config = dict(
    weight_standardization=False,
    widths=[64, 128, 192],
    attention=False,
    beta1=0.95,
    precondition_frequency=16,
)
Rows from block 3, named by matrix and row number. Rows with one number belong to one channel. Each number is 128 + 32 x the weight over its row's rms, rounded and kept within 0 to 255. All counts start at 0. Numbers have three digits each. After the name is the row's rms in percent of the matrix's.
# convs0: first 3x3 conv (model.mid.1.convs.0.weight, 192x192x3x3), inputs 108-119, a 3x3 kernel for each
# convs1: second 3x3 conv (model.mid.1.convs.1.weight, 192x192x3x3, transposed), outputs 108-119, a 3x3 kernel for each
convs0.91 110:108123123116148137128083148120168150140135160154091113120123156135180025129201172104122147140076180140136132156134147129096063175042134111144083159102075152164120144122133185117228102113110147130112090097088124173133112094139133122105152109114152136136117104140122100125139044124149052134104113093142095124134204147171097109
convs1.91 105:103121165113129125130076069143079084099151206078110122149176149187109039078105157116130127148122090171126150113154147155171162134136124120073090114149121124116157137165125118092024108127132147100114177097129151103116127153182173206175093039138171113138120146160130109119053069152122101086102155084094175137148185098103108109
convs0.92 070:112117163128126122141138059096061140105091163119112158143102182176097181148152152121120144157176167143231131159122108129065128108184133143107151090083124155151162103140159131096070116041083100146129163145089164087103145130160106038145115144131082133152114110103085125167141148141114096175138054132114136146100103166109099095
convs1.92 084:131119147120096110159106132073092119155138158139124125123177095049151110088175152156071113046040140127096169146111095196133098188118094098085154128109119136131127142212132125172199146172175167082129071145100106115126074037130114191117090140144158140127104108120127091098168092090100094154162165104139107116093054124137123135
convs0.93 104:114179126152149116116068093078154085129140083137179100117213179104102206132100137120113173152160130147067107130131137098134170122037087120066143127077167137072124127187116149142116111165180167047135120171152168151136132027133103114175092038101108084158117136115142153080148111095137207087134041092147098190128093108155023130
convs1.93 096:118151169122165125085185151126135111115099125143062137130162158091119173164138204117161175077180108066201108121135140134128132136192175143134129091127124108204134112109155154181167162099140136145105125069161123200124113220084151105063183064081182173127180152137167170162096148141134135105124084164132094050087119099096132110
convs0.94 109:158155143153093128157132156136189121123113124136169130144133168117163101077149165149119087092137106146129089113162111162147133135254111118147139127146099127133137116157138136164123113081108129133134095127130110097136157189133116085144141147167124159158111107127134125115120153168137194124144255139088099172132057134151205138
convs1.94 097:146126155117171128148107140127123111065114149118088135104167164141133195128118088132140141149133201092100119101098096116131097121109138127093155124122156126083161148239125100063145088114166151146131130134130096079176129128129187130154173217104163099178134123107103143142101201098129121099137141126135114141168133139114108138
convs0.95 111:114066108175116115143151132110105098072127100113141114140158157076189147090106153155136137142128137105195165121141128129158150066088097081136159120160121102113091144118076106090082148128151093122144142100120111124153110138097126187125165111124125103154130146117161158136124018125110036100159174137115178074108205127164152173
convs1.95 096:129113152138103096144136116159106137173102145140108140062056113150141210161081174099113165136132150148152112130100126118134114135113139140103083168154125146156117101109139096117119161164152091127113155114119129106105127207159147134132086144140097129095100124125137086126102133106122108143115136088123049122147076115108099122
convs0.96 079:127066125099179170112126122120120139147129124162186138207117224207133159190088192118122107083144079079085143157110128103160062135108112070195078132142110162120106122166133120135079143163141134120120109106117136090129153105124142129139126095115134121114153121109136089144147115107144136118113191131078025089143116111143082141
convs1.96 095:106174155141158138114159129137114106166178073114126092088200092102127135175191108145137133186179115195181101155086133145108135141113091110114112065107120112110098180072126158118078139133132155123151155130145160154112186106115149124165131090108124137119171167129151124167093157118071081113110149143103094113128108082167142100
convs0.97 100:166123129111081132094176132154146096133135111114091108114044128158069085141149138100070145108113136067122129104161106095137111127156086138155144112143109113113110096166127123078147142171120114080136135110157102175160107156112083087171126101147120146108166113133085124166116135131128255162136055111128071098158080140110152138
convs1.97 094:142106179123110123135119089176130133163133126188133109138087135164114064106142141150137174123122162122166109164117116136141184185126167084139130106107110102042086159156170141120105119050155089115173088134143145152106112207128097128127147157113098101079135125138089099106188248130164194124122092118124106104105105090152148119
convs0.98 093:128119088094095116091107144112134125176145122105153118103146116217026149105127081187200138177080183158134149110113124126115124088144141082099123165107129121117128130116127112185145125111134125121049126104087137144118106116093144100102089099081119132158146149114117103175136158153100110148124131151109112083121099106123103093
convs1.98 089:127105128144075183089111148144162175189167168112159137085113127146144131139151102101122127067088070089109103154158162156134140145136148072092117102135066105106136186175154133186164178176159137135116170149148184181149153203146132154114143163161135140115152130155131129159118121140109114115125132116143165141140152154138118104
convs0.99 101:100154110086152126081137145099152116137157119161170120156168120119190154128168114152140135163088122157127139105161135120136113117120140086128118053129118062109140137124133129097137099092127181135131186112134166117106112101102144127124109116109107129144107128149108126142107121139111126121131125122161113131128136148143109142
convs1.99 109:158087173134134177148118123132083201121100152124107198112111202123103196137078173106094127120125086060163074113164093095127130101128124127090206136136155109117153087162072107129111082091169149081168135103173137119164145123151137124113121143155122116153135128131125127123096125126111105162126105129121095129160102114142140123
convs0.100 085:117074089119146130102134124154124123160066028157133114116112148077164166153097160134112179135222079165123125113150135124129107100120127083087153096144187120117172139107149144181072126090142114114161072163131100167147158125116129129119108117121121137165089127147105125134143113102128136117126145135121123118105135156114132163
convs1.100 095:138118142127052084106107159093047133147124106115077088109166134081191216156135084149090117116127048128120087120089144117140137128137115103142083137051133100133134102107100056112183146153130171127162164103198157113136148085131107128137149114142149095116158127105123071148134135125120155132123113167153131148093135071138115130
convs0.101 108:142126110138143122102066166135174140169095119090141152119082091093036085140126132114140062119128196195097153152090119094087169143057085133177113153141120133060149102193077129125144147143121090125153138096109078143185162152100116000135127008108104116135126114108109124121144133111103215131088106142127109153153140079172059179
convs1.101 100:126187131135159128142150110098152173163119088085050101166085106083102153165173118141214106119119191169171155174164139121171160109162145078135140133101091133116145161184118139163136120010165137195174140186094151140100221108120155134167129060125100124127142169090133163145115169142112139154071139171084139156166126094134159102
convs0.102 102:108127108138081122120167121078102102124058114094155113127137117126138142145160124131124156119111125174085137156101109113083134157047080102088120080075098167190128139122128125131112114085148095078166096112157115080202129127083121198127122255114103121141133107136134106151109105135119107147100255109109186092074134105123170154
convs1.102 107:097084086118104103112233102123123121123151143120059157101110143126134111109087126138117109152144096114110103134165105135075076156237048117088123104073122109177134105152165135108130108183094117117166146218158106079148116106116098133108162255116126136111124131138117136128109060148156128128134209140145158150149178167118012146
convs0.103 108:136188171104154158112053104100216146162119113113102144142175151094095131120084111091140078104106138086191080118192150100152155142151124158136115153138129165152134121085119089123123156101117151086131128110107112129117113032101119158139176255167139121123117120133107141154105177154143204138122102150155108121137194177108118124
convs1.103 099:140117156074087143155048082096182138145166135166137237096164147073108094152118190123030104114115153111150120174116123110116097122051084152211132124145088147125138110155112130116097137124121125177167152115126167153095131147134162193173085108070128155105126106151146042066146165115134211132154167127144152096126149089109144105
convs0.104 119:109074145166122112130133143109080126106134118095184124119092128127131148115154124137172101115070090109155091093111098101081077112168066123070128119077066136136106110126139107119132169146095144179129164074147175199076113000179137210092131003188131121118139124110144086128120031172151190100112138077127167132121142180123156126
convs1.104 092:122151139141138143133119141133151112134093097131215140145077129158130149148143128135123114158181142117167142151055117106133176163077134140091102129141149118200181143141108157147128139161186107131092146134088109173138129166122120051158111134115150105158128144135136111155115042125091094099104255115095091108152130135129135133
convs0.105 078:101059108074105130123095129129115067149089155112199124115149109153141123149064090121095161120197217100113143178128163103122170114065110115152064155161183151203162112078081087100141093138085154114132224178135101100194122082081131127098185127103075150141121145114091119117140100126110157174149083131117099118086128157106048101
convs1.105 090:112118075130171156138125075143074168138159119148176139129151097122107119152136185150159160107073118069136088122122135134174166120135172128119113100161076187150130138088153074108142102173107091103125072090155086143078066197138084062150184102188128126121118152150095069087092083129073082115163116101101141160150168176159156137
convs0.106 100:166171136125132126132156153189117164172137109152193107142081178119158143120081160104173166099179147088171189105113143113129136142110129106185073147139110187134102097207103173151135190118196120134126150147112123157135133139147141140143133132154161101120138126127167130099143137144152165132127157131132132145152142162159152169
convs1.106 125:170105124129101113102104087136136079151143106137121119165072172135136174147088163032220005099154105144160129128158144114138150102180123133096105129116117081086102066207038111175109134116129128147111133139121101164097150143137137153151126165139159120166107147134126163102130144135136121136175082140154107167154125173119136126
convs0.107 105:116108158152124098182170147134092139140109167144158125131140137022055143120051077110129141123178155099105156128121180087103143103153128133126156135133108127134113120127089136118194131104096135165139134143130126104105135180134094151140120144134131094137147158114158170121144140105131139143150255123124134131109202113126135153
convs1.107 096:087140114116125121137160100150001065163098126127175108132162138063137198126083195100109176000109187108094182088153162106148112144141095116073116153134105127111123120156123107155130179091129113086097142112145110135144141137131163122177103204094112123135151109165093132160115133105116117131121147095163096078150093131102132168
convs0.108 121:138097166178143149168209153112173159128161156137120125107134140135122127137123130126052091109135101136109141122132150141160137135152131140130119139141124146061114133125114125128129121096115137169104149064121125088090134157151132029101123027092132129096147124161120127105126119160148084085146161091146168111123133108136083122
convs1.108 093:116186118113176128129223136111109116086066101120121130119143112109115118137146165120127102134117143120147168119146135115097143054087093127075112106123154148109095107129162144186167108193145134144149126106122118076120207197130123117079126183113113097111131091109133165159155175146219149083121142119135252153139231145092057148
convs0.109 107:163110176143128088118150142149150134118122113116111109121122115118111118122123137144116109116106117150140120148126136147137115124111103112135115153118112104131144070115118149142104108105095123141104141084136142107120113186123144139144132058127123113114092112102168141113084135100154074131128153128119123119187138144047079123
convs1.109 132:137149112111115118136132106083134143104095053095060093123112119148142136090097120133100085151176197149122072123135155146136081127112110076079099139112090127124134131159098170120129139163130146171201206156063120140228102115099135099115071136109124118153104147152162180180151102160121131153130145091151139198085128087169141172
convs0.110 068:102132090073171043127137121113166108140110160141168130094117123122142098121116101126172146172183194113181155132168188125125116083172140132111119083097161117114128162163106149131144169135153117107125116120115128143101130124113123154161095144148149110135145183134155147149121137160140146119108124135178162145151158175162121112
convs1.110 086:128098103113103143071058104135154161156202109139153105137133106121077137106127109153177247173137119208132194118149136115129131154124059162161163147136189153118117134125123143138133150144155125092134130074096130143155118187088106096112091137128127072089106112131134118121148157186138114140173119177117150191088090094121121130
convs0.111 074:149119183132170176114112136113163105149142063147165138141023106120135163158067156114164131059174224109139168122143136123103118126170076145117101034163182100095122131100171063171088069099131152168122127151149150062141150175120098153141113112124140096140107201110094153091114087121145194147120109137136178112129164103142111084
convs1.111 104:102172140119126135125144147133044123173046105083160163061169163255107160106186083146192183187162149112113163146165147165169148170108134098059128081044139102067114134173109168126142149128119129140108118101124090106133151169132140171161147166134132083102121121121109134128123136138094152118128076121090065110132093137104137127
convs0.112 073:113048145148192102128133137089146088117141151154115090125116138138126187124065109069084135112213130099128146118163085121071147111069071114057111197159146137123114145145161181097200068109101122135118124138149079095115112202076223086055154095091102178090089072107114131148125154104154109118105190162146134130139105116132134114
convs1.112 098:112154146120058153129149153163133126160169108117146111114107092121161136124131074107100129135085171176146195166164150146212157143160198121111139122127150136105136115138116103182145141172215121094121101135155180044173099119142213096239108205116101102151175169168121070141098197126142198180150255131133111131099062147091122085
convs0.113 083:128140154133123165115127119143086079118077082131124109099108149110147152128109089115143170175133071122114176093114049154127143138093157134089111098120123121108154124137187137105063188141150151157143152104161107114103126213056115131139098134141152130122126161118119144150164130095122129119183255112121162089161146104135152109
convs1.113 083:188133164138137089134145186137118115123124096170160142133143156137160188109096140086129103159161119081088172066089164084156141087152143118136128180102110122144106174115142098163124076168111244101128101119183145063075152156072085080128132241108129133113181175107157131134107108118125090040146143135124086160091133120136132114
convs0.114 142:133130142178135090121105112142034120131093110111140106127124114125104121126139123116224123116181157128111119117144143128109126128140134138176134147118141123146136139131117111104138126158108120127126149125125142060113149078085133110084137135170105118104129103153118138121132147113105255254115154125157155185106124139126141131
convs1.114 107:172065140123155123156086134124146134130118151123106129124133112103139130112108117113069110127132117119086153126091131147109177100043121165127149090155155157116130164179117101077084147131129108195144135132111119069107077063143146147147155152119126127129098086089166146186105091134007000088169251154150077111148124169117135123
convs0.115 107:138177133123195139146157130141153124147129150116137083113122128255255122145080113105128128210085153127131162127125132124075112139120071150107152138173113133101074128062088112103103125151192097145134131080124103114140148187140134146137113059131116141148117148132161138123148120150118191178089130115106114145146185121112071059
convs1.115 094:122122161135132172137172138143147150177141155103096167162101111183144094046163142106064119161173122097073119129116112162135068196150079193135077179132106085177127076155180145109071119140084143133097104127180142132139095114125160170143126161077180176098112122145111078075101150152168155086141191167148131087123096092125095114
convs0.116 102:114141107143119117160146109090146138119187139130129137164150135156084030116081154173156144076112154115155121173138167120138105167147144153161088180017116158105136157128132139134196127115122164166127045041142121130127122128101125123129123111127165112147132028113147123119125147126117140091122113130156159103109117195148122153
convs1.116 091:098110130124128113084135087125105116118143122127123121147100169168076155063115142117121103097148111105150116150117163119141125095108141123161106147137150171093091117149171165115138121098071149152139127113087125126128117094146139149145109125104109112125067102189126114089138153136157125117150146136139119122237161132156109208
convs0.117 106:161137109133110166157125086112132134130159093147121118096089125069171175106113154148175118137134077085121135096104128160104123109093131116101109086107137109104152171146161158130086082081102129185149149145159117135146108086086145050142181192124137098147087098151113097097117197129135108131135237152121181131093160178125138143
convs1.117 087:142081150124109138110082165148136085146127099098055117161106148117163126097139153102111173153153111138057133147102125137124174121143154102181138140187136124104115139242180169183158152131131122195119093167108127138123136017196113074144139023122135144123082109146119090129161048130104117169130146060126105151118097122140102074
convs0.118 080:138100136126180132138147092144186152039149145098098073147036141114181000144161179135132098099142123107105171138117093124123144142144112106156091085192141130111115171067130087149165117095176110149148102103138124158155117013141142136056113148147119101146127159120128138117163071121179096150168104181141159116120152142132129127
convs1.118 086:125119177103126158143108127135098074143103194131100100090092060142213153083165096104125137105091076110086143224138128174096083172100171133129100066088160156105112145123139169119124119195098062126182116039161118166153075173069131170080130153114070178144137119117076143133168116143153151085192182119138133129057085122099132148
convs0.119 117:109132093136132094152126116127157137098198167138112161140183129246041159139158141142156119175147147122120153150120141113099054141136130121138094163120041137140115159137127207071255131146136155119137153138216117128147119131128111117130132134121170110123184095131089109109123112146111129171147143132114185149065129168119121135
convs1.119 098:129127136105153201144130142112107149151106165097107158117121122193205000145132128102108160139153147123120130146122139108114175075120111148117159182087051135130099116132142027156102150125117148147124195067061135126097120125124103130098133122132133124109094176145185128112105132160067151140097148115149145126017118103085125114
convs0.120 089:125076157144157142100061154134110093109126078120117120112086116151109139101122174116145110125112061181161081104149064152171156205172102152144117210128122164167138128148121129083108171144094149117166113126158175124129158096139147207113128109117147133096106114117166126128150137163125108106181096151141115033193117135149228070
convs1.120 091:117129101146140070095124138129136105089083129101094089076155153123197057067178095158169110103145102108144091125068161120090109148111158114102094073139104110127135165122116138132123158108108163169130163100136130181165094071127126187124101133131133149118145138189159154150108139125192120154144127104137121103103124103151175111
convs0.121 136:156128106111183113135127092136140118126157092142070150120113129131146151117128124112107107123145185108144124125128111142104153121166090128137103142149125135097129137151131120166088144085143126172108132086085152141117130122125103141000138147016106116166115122114142131133116115101133140169142214255085184132143076169146183134
convs1.121 107:108133134142216154108163130105096109121122128141197145143153152104150098139114109117151173103108149132105110108104104091066136138163136071106132143107090171142138128149149150147112063072107140121066113087133155112124225144158191127105109199139104064108169205210106151127090095095177172131131123146135153112101071109123067133
convs0.122 082:129141167160142121149133141086113135089137110102078176127193198237160085151136112151113081176122141135155119149164119120147123152119114135176170121098091150114104154175111065119184132128118152178152148138162134181142080197065142064119146184119108139106121101138128121128132185144129189155071140115159166137153179154152156140
convs1.122 097:112070146094034082113099103114132151120105088091130097167133156147119162153105190086098084096148148150098122161088115135111067132150074112100084104100074139121104118139133103130131139096115110133149090191117110139160135127145170169225112054153114134103122159128164114112164211134129150145145106165124080084157142111108118141
convs0.123 130:137071135154072117136152101132108132133060110108123110104151130122139118135121127119161113128159120134110117124113130134161103112185110144160142139117127145148141151134141110104134127092132102229137106065109138077121169000165168000166096255104103072125130132146108127145130144118056255082113255113144195118091116101127169126
convs1.123 111:131141132134181087148119144148140105113129140112129119120132101119135133155140122136120115140107064122091111164158150147167111126191131149119136144172140122118095117149114098055118134187130138120092110146125104000128134000169119191094097203079125120136127110114164178146128000148157000131145181144113123146152157146113069082
convs0.124 111:133134169147185105139185130120143084130151117129141159158133137027121208112127109134135108090138119134143144093069133088104138103111123130182180095126177130144172124159132089151129094154105065134140089110139152088111123102120088204108164167149149137184137132155129149120145145143131049088100000124039137145131166117126096197
convs1.124 103:117147115151113176090098142105181122118166139148083136123146165060129191184101121135097114136082121145135129122146124128134033111170113119092118095098147088101111148100154115154228061116103167133134111143176123116186098123124103172121141120190146167132136094108099087088076027141161122159128158122115138124182182126121125146
convs0.125 108:142160098155089116165118139106124132120144117099175142171198114201070014147078065144128130135096106131128141132166133135167143112089134103161134213065110144078103117143100153131161148142120133090172105145136120143106156183136156104142126053126106146136165110135122103129077063124111147086126144135136154148101108148122137089
convs1.125 098:123149125163161184173164149140148120095073122118143190103141078166145033160131181107147078160128158086071112132162124159165156109146163149173131108177103109092157098101097105106137127096152140128136083109113107130134132193100108115133120121139061136154144098117128115103138189113146117094126115129159163181092142134114126122
convs0.126 110:135111141113156098122121099117101156093160191150121197151132136110124187074120102121119163144205162136082105139113151139109096132096149142125117168130015141140068138121136167110169118085190079170114125121124131105106147124136127132134123118102128104115186077097128135134131120128123120138136101149131127092139098097142140164
convs1.126 094:176076128063126135095126116130110092155096127138121117098107201138157133112120123088078127140047120081127136099128127132127187157118137152137158139133068156147103133106123173080088122093128168109097174067140175118100152119132110129092153092098147102115087118094145078128082107124121130133111123116125140123195118069165110135
convs0.127 117:099123125124081130120076138131178114122092148125174106128126125118115139126135135116116137123125139119157134116137133138124167115139152133101138118177173142177137124179125129055094126130099131057129123112117148097177113182124025255120102177121129138110121093127151165167134211125175029158151018147083052125102226147141116131
convs1.127 092:140151135154195097131052098108062130098160141162087142122158141079137108146159115122118182098133147117100112100094138069107149123128154136121117117126114136188140141165120129123143047036096112075114110128181136128132113065174063057151179212160120104117188205167135162104118152098151132165099094136095091084134093106135187136
convs0.128 101:171137162189114133138179122123077138119182107121123155137131102141114116113115155119000097120111109096129096080124119101103075116138113167182158092106085143130113144137135145085146114152104129177112122182148121124131111222187141132102138115131157125114108111172127103114149255237130144109124165181127185127126156132096190121
convs1.128 094:144144114129184145122122109140004087124174128096055115118143151123130112139118133155175131133156111125192118126175132130176112127174148148197124116071135085128090097000184145113131148107129142131125122166108114179096102171107147174100121102136142175135118153105162166097111192117125102131116116137167050122114090124140127095
convs0.129 096:137100133092102125115112126147058116086093089088112080122064045104047218085054044119144054117138150117140139140099133119090124115086122116170141143130138141096124080157093113121143146105095126131096127123117128111084132122125131129121125124141130077093114127094127088100109112126124112131129141112132181166109091117163170155
convs1.129 118:133148100099142133128136125141124111122126135129104131100255089096255060140231082173038118117079116144115130116130132088111169132099139142099091114126094126129099177030166114130149151124102191108079155123103202110109103119129129138108149116134151158098156104104179102127134156119148150114103153081156143083119148153156100126
convs0.130 108:079135114145129150167144153141165127110063207100111149126123098000255058134110142130154142184100144125135129129124100119112159102130135126214084040178107165114161140165152137115080114195104132081128192122096110125142103069117122076077137065082143120115119144108115122111142136121135189116123214131122142061042167151221085149
convs1.130 099:122149093098117118109136153129145198111154189120114126093105112196111151120122145114136137109169100118090192132126129098107109135135118085147112131137207125068139179113126190160099149097159114164097231151091158166160153089137146125099074222100145102112180117136146058096099123108078146154116192167140110134164160156155148099
convs0.131 109:179122105135157168092169163124088127127154174101146152110131110246144015156070088159135147130149109123196116126114169180196168176161130125133132164115145168131154140160123178144122105127080139107116140068137137083136088058102151130105145056173147136098136174137079112117127114121147176139125217120121175105134122132151137113
convs1.131 098:111145086104132107140128150131134161109144182092136112133104099117092081124115147145098180120138129179165090120080083096077139053169177117150140101100145155126163174103145181131082099063165128160099130131144123151122085082177150129103068197175098094119112117186084124095134088115104129086137160164135082122106090153140086164
convs0.132 123:131101134149129155113138145124088066152114127186149166131118123108128108120120112138161198139144176220157199130126081123116096117094084179156143139160143100149137048066114067088122056070060117123117104087118104101135096103111079115121084092079114113137131139136159180120116144141157147177158117134150109156107100112070053063
convs1.132 158:143140162074118134055096107201193199171180158171151154067083063090135131124144159157144072087070047083066057179144146159147173188196173152176185140146170148139138081111123045090115089111120103127140126130153114116116150138147147145112141128120138126147135150149083127111131101090106134138122132155163178165169167166169157152
convs0.133 084:163144115150170096118137177082099146036142119097144116143142098129083089114126145151101110126142199121135142175129142103093103147108107077137133083120108099115152162138143199149146140099162124116108143104148148127107163078133098126103124157096135117137110094095070126104111123153147145124146077150106127132174187131121124154
convs1.133 093:118151126170122084119119143113199192143133193091129161125186110083127046160128177099141102055112139111150125143110126153098120181172114086181137117177147113169146126114181183166140133170161143164125109149117106150143097104114097102136132004109130173146150162141117138073147108136139135095126150170117164150220101105154110159
convs0.134 099:117138110136198134147142117135156091171100109177125112093104144126050112138103125140198179170167148153191142143078110147129139126148144094103119206123134141154100150160124144129113116163106119098122152117120145176080102052076141043102125018141106097162105076123108146094088056099094208135087224106120091177082140082136118075
convs1.134 097:182132093125103133161087162203107049185125107111077107140160156076114096112121098130120147064119132174205174068111171098099128100062129164058085118101134103121129104084147105130185118124120170151043127118122149140160090126157114078143134134120140071145190141116147095089122156110160146157129117108162161111133188160119191149
convs0.135 105:110106119158131109109164131158119112108118221142080161150149144044233194113176125120101125123154150171093137130106129125107111117094114105113135087124132085164125096132129173089091166121132110116120088135137110122145131106127145133116144104114013115121041093112079106136124122153177128147146119109063120149062112157136109137
convs1.135 092:147143122064155069160147137139145112094162198135130066196167080091139154089123108138105074135120073122123110108172152130167096116146167129101103117132181157109109154125131169126100174170143152107111165134138139130130113132145188097100127140141107117186087128178113144125141095075178116129171116131115112128153128172134136159
convs0.136 107:126135121113100116140070084134101113123142125113217130105143127125144108106129148116135126109080078119058144139094148118165132169102175132160131140083142133158110122080136122126145102217172126206163121120158170047111147056102129073154136111185130174119114121076148164151134103146122119107146079049161106123132148140160164081
convs1.136 091:138068060129198167116163147065101108141129143160065125156172148128146120128116142124063131157155142127142146115066137106108151163147149113040106152194111133140154089167131152166178121066084093101085120125100092103150164098133114188142130241172084072117181155117158078108113190088154174171113255126191099151131098141129181146
convs0.137 092:130170179171146097158062107140135108129078114127150150149115139138089148136130145123162146108069097119107119138255157094101176146134137122158162141100103136119114143113164113152148096159133169076117147137137134111176123147110162121080103060054083115117135131087144166134119177093130099109140207111119116112165174126162096110
convs1.137 093:128079113113131192127129086121101138123174077133092141139149165128121140080128119133115137117152124193148149094128139114199188083068187125157169165207136144137077129123166166166154166131169153181142148097038194138097150142159152146119079000127099146161096122130082142121187220128104106112142035151130143164138096140128232132
convs0.138 109:138137133154190164108107141117073145101153148140162105111144143173060079122126122115097138137115156126126133145185136148128164165154165153086094135130147155141140173104141159128145158194133119108130105156141154128160154231138148255153143053159103104131157188110139092156097127125099078133141032131086129121086162077120080150
convs1.138 097:143121130143094107097097146162109113137183162145130120180155111190180137117231163090117137076077150118171122141156148089109120105097085136098102157122127132168128140063126127110101127197103139137084101147190104218197116148130135174111159119157090175113148138153106123103126130164151115144138155127097057112152127103154173154
convs0.139 082:094146114193077096148128147121107108088119156106157172126120096061026077137151163228132096154128107161140150142130137168149064136123120112160113138138094159128143131169134082121201151079142135127101161154141170111129107109124115109143135148137151102106077133136136121144125120152119117113149107135149109133164084168121082157
convs1.139 085:132136110113081098086113109104108085104154121061123091120159120094151255142120113122170147160150173177118074156114155183119126160128154109167149137162185137094114101119148090125143075121126107132176149153169111138125138134129169136166176127149122159167049119070101124125134199151111090158111079116142145108184173099135175111
convs0.140 112:187162153131182162151157163155152124114151136137120145139152117137131140129121127115155137142142138107154151127114098142148140125134125138141125138142173118162113131112114095106121117128105125157148149163145160126123104096115121089108098136117130163135168130142107130142115092133136180158151189167123117166148202160138143131
convs1.140 092:150110143148070110132154119154199188101131150113132125098092109077089128115080076092113104114118134117137149149182168123129201176124202082036126100114112115049070070109082098131103103132105101128173123150197146134177121167151107126093090135084162150143189167174204154207154131119143182110147161120160182125170143136108163118
convs0.141 099:151110113113113167148099140121140127179091044143120127159114106116125046137121077148149128078151131131147120082161146165147187122142115116106142195066127126092157136150154032159095114127142104125112073093135092092192148138130113133103143133137005102128000109091113151130117126110107132135111133153177157145116177094097153202
convs1.141 091:125127085150128000154171117099137106146172085102127096158124138217049000103117100173132081193136050118119109126154114149124179084149143109110158112132233124097179101136125072116187136126113101150148156146167135118108134152122143127109156157129109105124058072109126121086147129095125166131124125172103109153080118210098122119
convs0.142 081:146181128098076160130123157151167092106078108101158107087134146126094181152108146120098130153129135162175146156146138107166143110125138160060028165112065114169101121122112131118122155148192154140173148152131112101106140178161077133154099119142101157130137104114151080128157119089132131153226172148118125136135153149127144174
convs1.142 085:096128129118126091179171103122136158178129092102057099158175092158157130122158113101112217147157171144061097084111164117137114206129170103059103158139100136076077094123148163087135182211175162102120186178127185172133204186131209126128162192098140099161091155137143129142183177087146033123111120104078203113159170128126137143
convs0.143 101:169172150151141162139140113125145095090089107130110120145125159055177113160012105159158137186153185094123101137160139105111184098132166148123119062215192120152115143147119173126148084121130133100133105088182073114171140103131154112101131121136144104110083109100134144098143152128168141128120108140117129097040153142125100105
convs1.143 099:133151117115106107092105111102133148107143100164141107131163140255201023146147131150135108152103054164127107155164130070183154092108152114113109039094099134086122106147132184131094120119123116176130092179136143114117105149138184152127129150133097061097161074175138156104137152085078062105111075118151159128180160066120136143
convs0.144 113:166157179165130160118082106110128148092123131124117097119123116121120105131114126180135129147115102156132160114114119117125115109107109113141155126099131170147133086100061148133090105104109127094112090106101114126106095152102150152142099105107146155134107133151122092108152117139148096129136132134124145093136129120128109135
convs1.144 141:141152114143132105133093087128140116059059051093083078147147155135148131134119078138147151131172199178171138174150123101111081116110098090081076067080039107097102159149126219140130121151131132109085176127114120117170138130124089109108128152162111140117163176174169173175155092159151138205127121104103117084103134119133133169
convs0.145 081:116110116130106094122123095092159188129158240098182209165204120197151092103158176133091085137007122099102060130084084117151112114179096101152175101181163127173155068164156095139124082158168125104136113116185118095152133112090137155110131115116152109119098124136173115124133102102140103114143178141120114156121145161170099118
convs1.145 117:141131114087142127112111147099148127121075146148119137106135159077144097130120136113010024072104043124088079095093121131097105096025096132140141120080163096096144148040140115120108125154140139172141112162113146125135092084106125118116133128143105091120156090122110089121132068121142138132153122137151174129120151130141178117
convs0.146 077:142077081125061157155139126112174083146131091129117140165120159124167151108104138135122090161144084100091095104166097174167117117143126102141122153135094169092110136125174154142104114040103142107160123105111145130115116087126090000227080140141155115150096161109148144122122104120139078195106045207084132085163142124143084133
convs1.146 090:156120103157162175147102100134111124119092092129157128125128155081119128126112140112144151128200113186180152131123105157164108142132151137086123175154163136204168104121101122117109100114095109069159132112121066119131119044120080157121214046081116141124145126156106117120125034101168157118161068119141139162131132131148143139
convs0.147 076:130157129144125133151128207101112075155114075072103157151127146124130138139145146147162123126119085098082070137162141156106121109119088044097115147126140123133139173125080129065096082082103146168146130116178120101173153144145139094117127100124163094125135084116084059148123140149107119117147051098135127126078164112108194133
convs1.147 087:102151088120137123163127117147118115083112088108099092146118111167108109108118101145200136207206118160169080093073109023080087078112144139146161127147119131147128128075087139111142103093125147190159231174160142130096164124137173111141112096151129158165159115114142115091147120138210160126145092104171169127196155137104128116
convs0.148 071:148129112161120098140135148103163129112093129121134146096106075104088063134073124157179137164130106089130113120075158130162104160169073072164146124120118143136066118126105097095087085176129153093109142095104111100084129115120151131121163173090128103129095147116126170100131127139100117153152120107171083055137086084112100121
convs1.148 089:139112156120138106106102145091113094152177114140153107217111088042215121144183116140129137107168088101124138114133125099168131165175148178107111192139118141104151109123118115124050140131124115088099094070114136117120128140102151120108115191122113122134095063160111117111124068127099057125131107133146154148107154110147167123
convs0.149 074:143188137098107160135121110172088029079142126146126118120123125123192176155114185145154071153142147109120060055174164109147115118132083087112139088134122098104106135150090151137180114103165117181144168165168127115167129109138169070027137130125082126131171138143119149115130140114091049095136144130137128135135122162140082135
convs1.149 072:095123179150131106123061136123112110162108136115111081130143090124127181091121123166108195153137155128060147165119107188135079152197166125170118105116094114126107131117134121058114139101108156142110120159132147180170115192160161064072101116218126139122122095161147137099120125178123244163121162160128152121128126101149107144
convs0.150 110:129108127116138108161174146184186142181118097130153104084114146146102111172135105101161124084170140141116148141128163159146136155105097155045121181159142172134120104079133110161102136135147132089109135112097116141156093000142118154103147228095126180093176114161142132119131098137122149164112154154148151162226116130158100078
convs1.150 094:129124114136114129128174149106121163138115030100084094174112102046142195093146134105056118096123175135175107088117136147069118164142077159077077125121133120157105056093147152128129153199211115014070120067061113130096148169116140124150088129112131113074076170106152150115170123073131177149084125115147152195120115174121114147
convs0.151 100:152096149154123184144109196148204130122082104117091133118126122137108115141118092135099135131166148138152169142158156110204134138065171127061121132139150127146136101106157092123087126080120148094153142062109096054143165107113118104251152121208166132113133141132170130125129092122122174131102189141176160123127160171148092144
convs1.151 092:082134124142181171106063179097083127132149166159206154161156124104141142139150144094133124102104097111058112111056114133000111119071103106114123153144130110147111114105133179192163148097138116151086141047071154140115172255208088094093099180166138110126131133149157089129111140089158187154128168147104096137121116145126034120